A small encoder-decoder audio transcriber, trained from scratch: 7000 steps, trained on short read English sentences (LibriTTS-R).
Rows from block 3 of the audio encoder of a small encoder-decoder audio transcriber, named by matrix and row number. Rows with one number belong to one channel. Each number is 500 + 40 x the weight over its row's rms, rounded and kept within 0 to 999. All counts start at 0. Numbers have three digits each.
After each channel's rows are labels from the 100 clips, of 14848, where the channel reaches its highest value: "responds to" is what is common among them; "loudest band" is the band of the loudest frequency at the time of the peak. Only what is clearly more common there than usual is listed. The data: short read English sentences (LibriTTS-R). In brackets: how many of the 100.
# convs1: first pointwise conv (encoder.blocks.3.convs.1.weight, 192x192x1), inputs 0-95
# convs3: second pointwise conv (encoder.blocks.3.convs.3.weight, 192x192x1, transposed), outputs 0-95

convs1.51:524499559539516496531526559496543453607441422545441462490502517560487483434539412509514484491489483566561524460504501499490505581479494536465498477495523502468562519541488513541536555475495478475509553500498406493356494539508474576489461543541461494468515541428463473507503495538583503481
convs3.51:433494461501513468469492471517483452447450461506473491528560508524531512447476578479461472517467500472531527433557470473494493520420508451547437460533514450503449527479527503501462539509449500562494515492562546565471488429441515578455482484392497489578502535534456573516438525571482558552
responds to: the word "what" (30); the word "it" (30); the word "is" (27); the word "was" (26)
loudest band: 4000 to 8000 Hz (31)

convs1.162:562486502484474460551483462542523512485481426489488487531530497460495557514551504437503581486463513466515506520532424510498440475500531503484508489443481456529458528478467477514518574521461532508510532478493443467523467481508470504464487492550486499504551463451481511590525519478447488510
convs3.162:600535485523531512519499504421497463490496536535506519572466522545533491502502512493495599518415506527521511531460530497517521528427494595539464414520492459502560474431554503509475436480548443444521538453513448493497513456578529533579464458481521544460432442567435468417466506534492533501
responds to: the word "you" (41)
loudest band: 250 to 500 Hz (30)

convs1.17:511496483479528469487587468538531479458469505489515574507551471552463492572489561502558517507500523491573504508501469513470479506474488497517548578520565461541504500534536457527511562547451502539488421581485552479530459478519573458479536488487497460420473433512493521490425528413501528535
convs3.17:517542440491480530494552521505497476534510499523513520448444489629490533520470445469508486422529494579524472496526511509530447554449510546593582541554610519537555511541433497527477537563521469443544439472488435490478444511498587532509543538529532523551564541547527482538533471493539507534
responds to: the word "she" (29)
loudest band: 250 to 500 Hz (36)

convs1.112:507480517527513601497427459440494480477616464445483498474449481483587464525483521500522478506524555421537527506503473586481526466504491480519506541539502546602411539522504528489525546505485471503489471515469530490519519510438484504438443483501574490445461467506510476550470498489453502550
convs3.112:486490452480513452536465489478508475514482540526449470425522550467528511479468450550524502541467520572543504567505504486492533520461552536458391521474517528529503513501488487463484361492533498480495492462419504507498542505520547474566474532528517496423452559495391517481474465506472519450
responds to: the word "i" (42)
loudest band: 250 to 500 Hz (34); 500 to 1000 Hz (27)

convs1.37:500483476480472543528540465550482526548574511488470575577485547478464597489456497581442432483531555481436486463409530537547517538501465520495494508511516519501453448492524437502563503540519488564480483494527411523445506482510474535491390525520504578529529564454413486556514547486537547525
convs3.37:450479484424458569531503472533590610515489560559527573499468560544526565466543488495506450490538504481505522476447528475489625546484490505522512469488492452499503515567458529446490532481418536492459489502486498517582480446438564513464446492461541509523516471487504469525536481497492525502
responds to: the word "he" (35)
loudest band: 500 to 1000 Hz (26)

convs1.176:529513563498543512505561509482430510533473524501464461540484518503418432482522484456455573544461463531494522511404500554520516577527474504410527488467523494491503469522530516519465568486518474435562439479473547498548553503488464492488467512447499485531462473514501505477511494491562537498
convs3.176:455508455547432657507562522517558548540519570535544493569515537567468557468463518554543426463481511520448494546498489544509461514510473492518533503536542519494519506535536508508503483502497525437499456522568505484532567522514536502586556512475492477440542494565507508539476525480511507569
responds to: the word "she" (41)
loudest band: 2000 to 4000 Hz (54)

convs1.138:499481518491547442464475485504570468495472519460463548536497492496469489543447557469488491551468520455448511470519448467533525526479506540488468577504541513487523559500497495491442522555467488518423496577498478505506500521458478504499386543480576571518470595468491418546478508477515457493
convs3.138:556603520479544569447473500550507465513459542456500522546460485460518474424488566469546473467581470395482436557486519510515533514478433471484506478561509460529435516512488452528540536512519509536571503422554473502483447420431503407479507529558514524520460503549537473461529485438496478473
responds to: the word "she" (38)
loudest band: 250 to 500 Hz (33)

convs1.89:505454519505472503529523482493432509493546483502475559505401478495504540528475508545488505460509492504448445482515473509546509469498435538531510488419504522459468531447504427453530558448490480446529555438486441530508561462499511493477508489496394462597502526510510480470496569539481517476
convs3.89:540537444539497502549391422466446474462501481457441494470447570430532463500486474513559478550511520563530476464575504493572516451482421436473479552426496508472495495406539514524485546563468471437540473587519482602512512495554480499444515486492488504562491464498434483511516508591479510387
responds to: the word "was" (54)
loudest band: 4000 to 8000 Hz (34)

convs1.190:456507487472505473532496472512504561491474490511497478462548508460543489509501472484534603446507429485544472434502469497512503511520485450448490544500473489541497494488572442524427471505515519512393552522526503529529546496513476404480496461481383581540499465448482448485533460576536513471
convs3.190:530479475495513455435485526610473535554610480562536538503522438476541575431492515553481501508476523485465471572478506524471571467490498482520487529533587527530423514541567563461486490549521534508471499421478521463446444521486535473500530543489505564524542546467541495531483481423535479488
responds to: the word "what" (29); the word "was" (25)
loudest band: 250 to 500 Hz (26)

convs1.191:519506529466454451527480487510495494462527490477512475536447469430574480480469473530549498467489468483462522405416496499458507522531492516458476493477468536545486471497454447516565468489420566509459463415517475493515491431506488429457554474471482422410479550424432448429525534421507517450
convs3.191:507417496499507525494578533519493519473407490542510424485567574463473461484573487468524469566502554462526505547538448543455492545483475519496540470420489528483470537465474497499487407491467441464463553519482479468501534467469495563485520463495432541494496463532454459495451480500620467532
responds to: the word "is" (29)
loudest band: 500 to 1000 Hz (35)

convs1.142:487475477484484617502539489515411538476505497529509389434484531555502522505482473479426535482526511448530531547498518468429456530514453523481515468477508483482506496461492501513497512471543462498475489430533513479430430474461514481437523536483465558514425529532470534426507429475560548504
convs3.142:577482462502532568502444519442537507530511448517517504456525508496442506502407467537478503478499484509482443530465482590569466422550547470575511537476593594459549499443475534574564465486467504464470478486473548517525532498558454480477525501554521536539507457492476509508457455499547477478
responds to: the word "he" (30)
loudest band: 2000 to 4000 Hz (26)

convs1.55:544523472445444444505504560478514445515483468528508570509576499520511452522472487530482405460515480491396467538463487555510350430506524552513492504521500489502549541539429576507500551523459503504524497549520534492497424520531508494482456478530502499390510513453482508468541462481447471501
convs3.55:501437441487521488474481519439447490458496455460451464494517500397504531458483539561501465450490485472481511489432430426424416448506475478503428490473515534503555451434505515443430521429470497475518513502514518500512553492464436534518494489456552463392403486542497481515476479570475452504
responds to: the word "i" (42)
loudest band: 500 to 1000 Hz (35)

convs1.125:434493506602439531476496477489557502593512532526514471521522506520521533471541440488505535507467545543462476518551515491519543470450466582508459474522500564527500454554475505498569462504585506476515433470488472530421508470556502504405435503524458439449509410529477428460503478516556413483
convs3.125:496505547513428466424419478483461427508435531506474490477596596540537534540487571511563555509420518497592499489544494490539484533470517521506498435531438500494516490546498479492434521505524501506555459462574516499480443487503512497487423504408525466513522557551465476525469548554402482522
responds to: the word "was" (26)
loudest band: 4000 to 8000 Hz (55)

convs1.92:510499475507483493515515490551527538546539469462506547523527531470508449516472474495565485511506498469512509515454420491501461570501482474532436507454508523483496482536518490457480512452526430545507474517506463435474481484376475486466449528478438471498454560507492465496490494439528535534
convs3.92:456461456524491384578488473481497516514494531484525547512589508464508498496494475503568542511466488493486487564475535461526460473454533527497490532529566419521471405501532501560478463555547504585492563570556482503503514555514517479430439488524522503508527560493436533505490504572466505393
responds to: the word "you" (49)
loudest band: 250 to 500 Hz (27)

convs1.49:518509451459452494554602576479530506489497501550515571524496477502502489487493507474566566590569597492439518518527461480505423429506514490493470518546489519543544470540528532474500541506552525524537538509463511514519507492477577482612509517523541531466487539550485490595492559531526524521
convs3.49:543495461517486498505521526590491476469497433532583555553535586602482489439492506519425505473477498561476514478475525522534511536532556498497518520528491436477465485560520485485527435494558525527489604548563452456494549521572556531461478501479420461466589508502512476486537560470576537520
responds to: the word "was" (40); the word "a" (29)
loudest band: 500 to 1000 Hz (29)

convs1.47:546484449532538497449512490497503565525533506560478446533451525507508505484525550502491520477474499466547524497432586504515483510493517563457472507483455487486418483499518479514427429566550445476480471512446523487498443452502468517443554485482509500507487429528546554458527488520594514507
convs3.47:553514551486534379529544527555565482506477499474494448527467519463532551555489503479529498518535535497538445583466528431473493479434522500502501430538501432463439485486482543438447483543546452521507482523495456513388512464443499488475503524479430497484524573576470485525465537493506553517
responds to: the word "you" (41)
loudest band: 2000 to 4000 Hz (29)

convs1.165:508546518504516552472510506541595534486518557443446556494585499444528457606521491560431459521552408554524515487493525503529487482438538481533464503533489502439544505449477458457504433476493524482450525502538439491473510488487455558525462563559462443440552507528481466529559494455559494475
convs3.165:542460490427498485557527469466550482471479512481501525498544512478545532517483487546490534531517414511463484504518486463516408478542475537510509546447500473577476476500526511513535490449456519490488466554517493479506445528462502467476529531506529495426409414469519561535513602523424479443
responds to: the word "said" (53); the word "he" (39)
loudest band: 4000 to 8000 Hz (26)

convs1.146:485520444478431485517504539467550420447535506427448493461436493469493493479496504534487458472506498471424464476453459474528574541514511564518567573549539517527512490475522481468447528501557533464578480477563623472447434499420478471493491530498516475501452555568508465531491522529554447512
convs3.146:442501479500520505577524554473526528527537535478486480479579509536500474519559558458486422535482528524527447476431532459511494527486482548495511496531455475549438493495515481480497506414502483573447450490499511423458546421603489442471534511458472459510463548538519538596466460524485443526
responds to: the word "said" (38)
loudest band: 250 to 500 Hz (27)

convs1.167:494481580511553513558539487506468519553457454535486474439501522505526483435461506463573512525514438418552619520563481534508430528498460474524478436486502529491439488470553496550479550509500458494525468512529443355494536482460488489501457503581541456522495592577514541517455475531470512477
convs3.167:422496510473481534519507491508481520483495515484582470541546489492430621557546497575476462525517538466516505468428521508529483494496524552483574486590513492513423440470467530517451480506539513587490440516517532504452514491485544437481482472514507580552419520460546490478521559399541495529
responds to: the word "was" (26)
loudest band: 250 to 500 Hz (26)

convs1.62:403494539558449556501501506528466495554506448517432481466418433472578473518504455463456479487538484514560513470566534521589511512478484503497539498463479456539474530452473502520527543586478530538429508423511513567514499485525494553503467472496494463538460505467516412503492524504486450512
convs3.62:486511487547435473504492470573542492525510506469423467511551565482527559500430481491569486551552558538599444510543532534544503498509534524483510506435461569487521540535480547511443500496512562493519522441419484508519448448489506486544511449531466455478504482521402459503515540522508492492
responds to: the word "yes" (34)
loudest band: 4000 to 8000 Hz (74)

convs1.188:522499556528483509455500524514456542508448495527500484479550492528532478523521509450564491478496475505478521403460510526516567495452513472460510468458506448499457483512491536470420505509546539491508510524458453592552473481519482452537475493480488489477579521466500492580462448541490450496
convs3.188:535525531510490458526480439469456429514412545526461503447538460484436491567526487487433490503509523528544478451565496512476542487459417494482474413431454480488422528475476502492514484478529491478531533574514520509461547460485486456410500428499502481576482507523510435533549516579446444492
responds to: the word "is" (30)
loudest band: 250 to 500 Hz (30)

convs1.0:473468487460527446533549485501477467493487485482487507528565500492448500436461558470505607543579453445508498445468556430518567475570521511464488489523435480505516518509491533502495450484481464580542500439554441488502488466426544539507452550551534503469562553511516445512520523468555489495
convs3.0:421435478573528529462536569517476536559529498576463489455522450467531439434509508466529521574443550495537546506492507457513478531499431494441536469514574488508474490493535466484492483482476472511496479507541543476471527495554491557479538524461510488520452588560534626552471489472499484519
responds to: the word "was" (26)
loudest band: 250 to 500 Hz (27)

convs1.42:544550556539453522554424491547535498512555458527515480481491526478495548485528524513557441560557525406517504447516500542465370526485465496603478482511507492485546457488505501433472517506500555540534488546523515491468489503516505523499493506559550409564514459532466551587483519538477504489
convs3.42:459540461468481557433527505521440508466574604521511450513456435509434529467477523439500531525493526433440433528444512518474413557562527482475591497555480483512462547502446471505411511509493488502491404509520588444435469546522552510439571444549463595499559496493548509610475516494510541500
responds to: the word "you" (56)
loudest band: 250 to 500 Hz (39)

convs1.115:504520495462540552526542554552463444519487413505424531569570454539541508451470506532489435501478507545508536556471536512488464530506476465447476502479496540545484476492525577504510491482502511505489471461531581477565501527507506478474496456527451502477543432507578482525494399521535573498
convs3.115:537481543486552508477493462527523522569507435425469478594455487512555449525456527471558530483462449532498529477524490509549480568438487514454497492399505580542457503510433425444505495507462539499450460412535421459505513444481453530471500496506517552505461445553479435464463616460447538462
responds to: the word "was" (58)
loudest band: 250 to 500 Hz (31)