Rows from block 2 of the audio encoder of a small encoder-decoder audio transcriber, named by matrix and row number. Rows with one number belong to one channel. Each number is 128 + 32 x the weight over its row's rms, rounded and kept within 0 to 255. All counts start at 0. Numbers have three digits each.
After each channel's rows are labels from the 100 clips, of 14848, where the channel reaches its highest value: "loudest band" is the band of the loudest frequency at the time of the peak; "responds to" is what is common among them. Only what is clearly more common there than usual is listed. The data: short read English sentences (LibriTTS-R).
# convs1: first pointwise conv (encoder.blocks.2.convs.1.weight, 192x192x1), inputs 0-191
# convs3: second pointwise conv (encoder.blocks.2.convs.3.weight, 192x192x1, transposed), outputs 0-191

convs1.153:091100119123119129074105197109146117121145120098142155089092178123139124137149122111103133132164129116176103131118090085187149096143105126099146195054134131147165153136163093121145150108117115141117071114153164120101073104133089122067117140142112143174107118087131051133159088095165105112136145153123152134107107139136152148121126166152138248183114122175095100215100144133111131108143137143144060101110080131146155064067103159148182094103070139207121142115116100151110148154129147123111073104147191139142132193071152118133092099114188154112117178165120116093104077182130134073
convs3.153:119100106101137146151100110105122126092108104087167101143128111081128131082143167130115119125136116106098123144100131166129095088100156155155073144141153199138183135072114153055179118169143119103145129146123124130153151135133166122159127177121142175109119097111100068094093087091128120176072093099123123128117130221155157165048057094135090186147071114151069183191083135142123134059129167108114098141132101141141132209123128096083112135093105117109162150125168128156108090086089157094124157138146178165113082097105039109215114103157149118119111114086113113095127120096092162148
loudest band: 500 to 1000 Hz
responds to: the word "was"

convs1.135:136121099111056103141087132103132134128140103078085161121146096104126110075154116162151099160127165115118163118124142138156161175073113091136175178156087124130117134124172176092089086136196134090108147156107172133172152112139105109123160091077154138085065127191151096078076075182105115108169118149098089061158102089152154181125102087102124124180105124124102126085144079100107116130149149165114140139144097172125120191077084092077112083129168158140162096140104070153106135146187170124091168121214206130099095100077150164166161141146121144133088141105176112121107098103158148125
convs3.135:167093149137135145134154142168130062083141122148140108173130105182131104138152188143133051139136163144179122113155050173049073118066075117118117163106067092084118142111113166087126147181155116152103125092155135103118086156081142169116117136118101074108130153182109140163173169090128176147212158153131085160129168098127088152205142141131184164143099123072100147171139135112181171042146122102139134157131153181122092144145110158162151198160132130123103127104113173117120117155152123107092101084132137050148144115120123110160141136141151159119092100158129142063112110134138136097
loudest band: 250 to 500 Hz
responds to: the word "be"

convs1.5:136073148080063120102161157106173090128135051105158197150113204150130129157095139102134091154160157176095174107112126094146139155133133110131106117115137134103081153159148092091152141124106130158103158166109102146083094122134129114138158121090062141130128139137159116196122132124172142117099166164171127143087095109180158171152097144111088206088115171145130084114188120101089117091130118120156153156133078127152119072065152129185153157146207179152161196114129118121090113109149080164123090168092101130090127121191090185108117153158206155183164077138146111146119147155111161115
convs3.5:092145179170152115122142118115088139131125189163144154142143090105128117191096159144155140156171158106164121088174131130128070104107147119091158071118133123148169181130145134108114131134040153163166110150181106147163118090168127127142156131089099097144123100080121159161137115141186149142134136173139121117165162152144150157108107153153190152141139175177158138054171148122086082149171145151109114100102174142171114141173103202132141134117116152219106084174166169043142149105115117127158124139232109168150120194072159161079141095135096098197138112161124143110128132143163146138
loudest band: 500 to 1000 Hz
responds to: the word "not"; the word "is"

convs1.148:122136142137134172135106114155056125095118130120186149174109145128084201119107175141130209208161120103151113145143130091106172138138121094067137122166109139097145086136154091112131112105063125152121124185142144098177139138097077117090199136111104127154166157208193119140081157121150106126139118121149056182132173121139059124102107129113088149123194147152095118098152138144153126109097104134137122236108131117231113095205112158161138100130115110165135120121061117191096129151077100122146142131088112130126120141098145140118115068115127120143125125105103079169105168108118123140
convs3.148:169158119125179070113147109048127131088143175098184164117108088132128139140113132073132133126100083088155162144124157124156146133159158081141102118123118084094160091129069145200064124181153125107153115136126051123103099174126151103118127155213148146097055097102120155191100120049132103115113102142119166126136143153089108086117157153227171123117127093144158058115111100133169119160151188077088106077159136104123148147149174081127149127146076137155155127091095142103152117071091139127137080102062171121155117106148163132106114103124140148132126162094193132136155121118136096161
loudest band: 250 to 500 Hz
responds to: the word "you"

convs1.169:093103133148158169146134180172143126061088103116213235130148121152100178164067128073076161068115144089160151140057104091136115135118156098207161111133109129120127184114105111178122198174146168113134128088119158086124136118109116099102124104140163093135065078060148138078140121151122123154105115102087140141180118100121132119154110174105113143156132135173135105161133163108153150141134103083122124106059115120138135127124153097124192108154117140104142130098168151169120152113136052195176087175135130148104076137133131122169089119073138094112132144097181112150131148175153096172
convs3.169:117114126147085143152141119105164149112088102119083134095147093155114082145077069149147166160147137150130133095154136143113143104129060138100101098099128177201159137107123073106196127124151048116140117121130118129133141130118111129115112166127153123189111114083105066155150136204122138151151093103117080102119111092122191150130137076044103102096110233137140159118120062079129107144136108175131121157130093120176184079058114147146054054122106057109158139163103150088109133119109124146094179156087105155122149127101161087117122089133147102114143125199118128125093156091110107183
loudest band: 250 to 500 Hz
responds to: the word "was"; the word "he"

convs1.181:091179134173132117136104191167138098166188112135121112110099040149139159113103104153099078155148124043089118094171156151126204173130107102131215099135173140124149091128073115117135129130089098110235099090100177154123145130139181151143118083140065114158175106140103092146166077115116112126174094088118172109100094168148139107111181126102137149128069139120190121128137115113117109157112106094185130085122151133154109166103139140184087162146113146093084100109078106105119145170181131122124093134161177107145118122145191139130103120074129119141140152062065157112115123145106130157
convs3.181:117109168076137117080113158090088107055172113091132160082130106157163089097171130057082080126126113151137095098074113114134125140119142138130145111135028107144111063091139163088058136164118061158159159129142143095121104162085183121134136129143087180144123182085173133144116118118193123098128121077129127082167159156106093152174108124082148112151108087155143140128182143164103157108170151137123114126171157133135118071190108121124112076130124148117156180116115103172074110108121200066138104131158178097060164143153135121096160139123144129131094177122157086066130110127133091074
loudest band: 250 to 500 Hz
responds to: the word "was"

convs1.177:030073163112141172145117192093104122099056125132114175131104136137089180132089175087113178100146143111119159096108118128198124130082139069089153177112115164125125121124081089131127151107058129104146158159146108126155118107129113139101141130115130101130137137181125144180122168142149144133078105162102117173122140105152108124108194169074061213188127114118157125141122136143104192117124107060195036177108064092224159088163115110099124161201087115130125171105115112153115133130122109141105106160093152135133145123113144102144094121135125146077140163142105138141135133106125145110
convs3.177:179129108117141208150097141137136132100123182114082153178174149094128141093100122168155140102089156102037143165163109165126096118138119117140067144190099133201099155099139138087225119067156120096145161124148129156138137096134096096084088121123149122105131112125178139079116115166040190152090084114172164113080140150174179162094136127114086172110146178110141231136098123096100122161148113199111119177137115153167178115076133110151108115101088134097168136159138137122182112152096117139096135128152139109135173128126063102134156157083115113140119109128090134133145121162136168126
loudest band: 500 to 1000 Hz
responds to: the word "was"

convs1.191:121086147107128150162143109157132168104089135186160130116116151171155150094151143158090173104166122075156146107141115109089167100137111108134169160112131148132207110106117089100157126106116101104130174107131187145164130150096126153078208141147142129137181139100159159090112125151127153139126099156137077145137116074113152118111142104125139164167170110137087143134151159120078151141130146157122105132113115121170106072183088113120134093103069082173139137092030129172116077144070076167201097139076081101150138155097107078109126167016107145128127147126123233176123128113121151073
convs3.191:091117089102087156086167172181171090134122057168092162163125146198102139098121100131108144107101094116151128108152140130098113113145108122152114135080163161121129105125167102102116210112149103100077098124094104155195152122147140131099134110139143098139182101163113162103130116091120122151161134184170158095133154134132178111114149186128192189136134118086133150190078132122125223140122115095117122128163117122078106116124087129156192061094132105114116170139165151158160099164134115213115145123054096112158106049139112142176171126123131127102124057141181137087124162091173172105
loudest band: 250 to 500 Hz
responds to: the word "was"; the word "he"

convs1.11:091060154131075190145152158100106122116094121189166111186136186142117176105093119125054174140112165136123117136046058114154120128123104130082161152078113182155113071155079142107107097145094150156080154146130170155138122136105052097113153141157149143150098138169122095182090150154143149120135152178129104185112123088112130160146102153054097201119129103171104147058136165120111089113148133141097135189083081119137115084129139110136130078163137147165157131129126089174093075129136095131175119185158142109131101159147071093154141153145174118157142123143124086129073155118120179084
convs3.11:119131130147129135119105143118138136091164161142089043116143146124092122118103151153139145134107114183132120128141090088141127061080108135104108111062086157197168202052147065073221151057191118111156117087114162165118127111106080119155140119129167117104099130137130085108152111178092129119149114130133103110085183149126188129135109124083079154126072131100112204154105131090117094138089089154138128144127152114136113090119141063169111136090147131125124072168135133101165118127143125159109131140160057139123124119088118109223060145161194116139085146098099090154126123190149135140
loudest band: 500 to 1000 Hz
responds to: the word "she"

convs1.59:132090181144122164130103169082098148121144156175148140108089130160067127136124115110095137090155090109136072129165049105107156176203052101166227133131098181179132172065105080111146166147157107139165132099143151117120159110130152083144124131117165134132102091125149109093156105212141128147117132118118132111164096145133134111139143149142141139153109171145097092126143150176104137124068148094105107121121113151100152153073185165058105075137070116174169179098182087183106087161090099163168136077111131100143119148073127178143110164046122120131147144127105123182119110122140106133
convs3.59:110142107075154101090143136160113132164140167156115146139119119101095158084181116141110112141161117068170152103120149134144127076101104106160099148104137098139123144120126131120118083168151095103146121053084094172193129131112107094104135104119111119145132124140135072128181132153109074136088091106086122132152136138113091116133060138195066115170146171156156123165081080116107116127147153142154124071118120085146135119198172115119223113096165104135097147055193194178064076207121187133094097102141182106139215145200094119094103121104140099100131139115127132106137101113110107098
loudest band: 250 to 500 Hz
responds to: the word "he"; the word "was"; text has "you"; the word "must"

convs1.45:097132116114152157163121112113109158121114121157149056142130171155134090109116136094225051141149128149147125097113156129118134157141145113170140151132135102110153135158106117110130143129088097147156122158135178140071172099150163155136153142140099138139117160156160076182109080115086068142141155118158118094182170151139072167154173141149140111078117140173092117145082136064076118136095125132092073190149128041132089133118107099185139090104134120130081061135077104131129102101168198097115126087112136094125161118145133107142140088118103142071106229127172121082080106062197134171
convs3.45:147085150188128139086131148126111083118129121098132095090149138093147080131131174135113056171129165159155111170181099103157134141120115128126154143085120184151123124139107130123126049101152185138061097147155136086105123094132110091164110137098142130076114154142183138126114191177146091111128141124145148120078088161111139112139131173136158109000150078127089163155187144193085095122128132156187150112073242123094128115126117106149073170148125135156186137104120159101107119111116120140153114140130129123149146071089092140154152147044105126114143170108096110138158073117102120163
loudest band: 2000 to 4000 Hz
responds to: the word "must"; the word "was"

convs1.137:151114127110114134105102134119156091115133151148108139104096082172087141131100160134145104120163133087164067132149154114128195142095141137071203120138116125058143129148108119092156149084126104122110085137107211066071147130189093083033146086141151145105092098133155123111143174130143090119172150171126105118155059125129183213110174129111143181138198082158104140170115101143147123207167149112093159087118136089107178092104092141108132109133070112138120138144109128111169111151139106111109079161155105155131118108059164127140080142114151112104109134060167087103082119126190092132
convs3.137:131105181147123073150140148119128083123126133111154092156147096116085131106154179161106119131180147119141083137120063105137126074109248114113131097149145069110191152184122202128115130053135104105132070054085149124093114125154170167158107166134124092093117112122143116060098091078164141140150093100168149166125158152136080152147113157145163115116130116137112195132078119146121112110142125124092080181116142091105104126146116174149130113093145095175111096046137151129122121137150132099118140086133125071104096130079112149123125078135141093090154124096136132088180130208135208076
loudest band: 4000 to 8000 Hz
responds to: the word "was"

convs1.51:145113134147075122173101176126048102104168105128230165143163089096082157126107108139127137118136098148128132096111123095129154130098127121110115105088063145144148138091051125154155152128120138079133196078181126054142095124138135130091203165141110144125146145136149122051091110124091118123117090138156145132145139128130120135081100165153116163108164091168124176097107107144132157112136154129151151161121137139155077104162093107112132128127103124102172133130133187142100113155099114183127097162123092201124147135089044130142140255121086121111110175167102134201143099184166144154
convs3.51:144129132174124097099115116101159086159108152148200154184152154152106087099191123084138150140132125139106146165153133125129180152098176147139090204084110089076177131111169181151036174132181145107122131129106097192151156112110117104159142117115154188129135130212087089130106118078205145105114112154117178110140163114162106175098116123117122134080085147150123130133155052136139127138132119127134107169178136140090159138191114116208186135138143106094099114124117192138114118119122158077147134189068117079137198117160163105141134132115127070143097083087114098116135162115119090118
loudest band: 250 to 500 Hz
responds to: the word "he"; the word "was"

convs1.173:127134176110191147225123126134143124127122119097137134138095131129131177162128160102140088095074196109134116092097135091166139106134098135145114167181136196079121096141095117131190113125159092172144140133175156123125167102120170156108194080144170173110126087077175146226162163097132050211147123135139102123152065116131106183166160175150098176162145134186163074105139146138074133185091097120137135122124150116133125097156096073102168095118101095081146157148150124219183119118144130166099101137120139162142131093113132142146117128069096124134109157157144121107122122128150117158
convs3.173:194122180179171170072114156128080084172183129139134054104142122152183116093079170164094136146150182147151107131210094146140078097106129119172130142113133125107154124161105185147138118174155114114079101116085112140162138110119117115158143121154088144103130114153137119071124170103196132132141142179217164167098122168156086089124117169101196113123141137120078145164147133108099128118104122118156124118068186100087069153125194115132140193135093151154156142144106137090113061116138113142123126087103115153141095156161119103157140081108117148073102183186119152101172084119142155078
loudest band: 250 to 500 Hz
responds to: the word "was"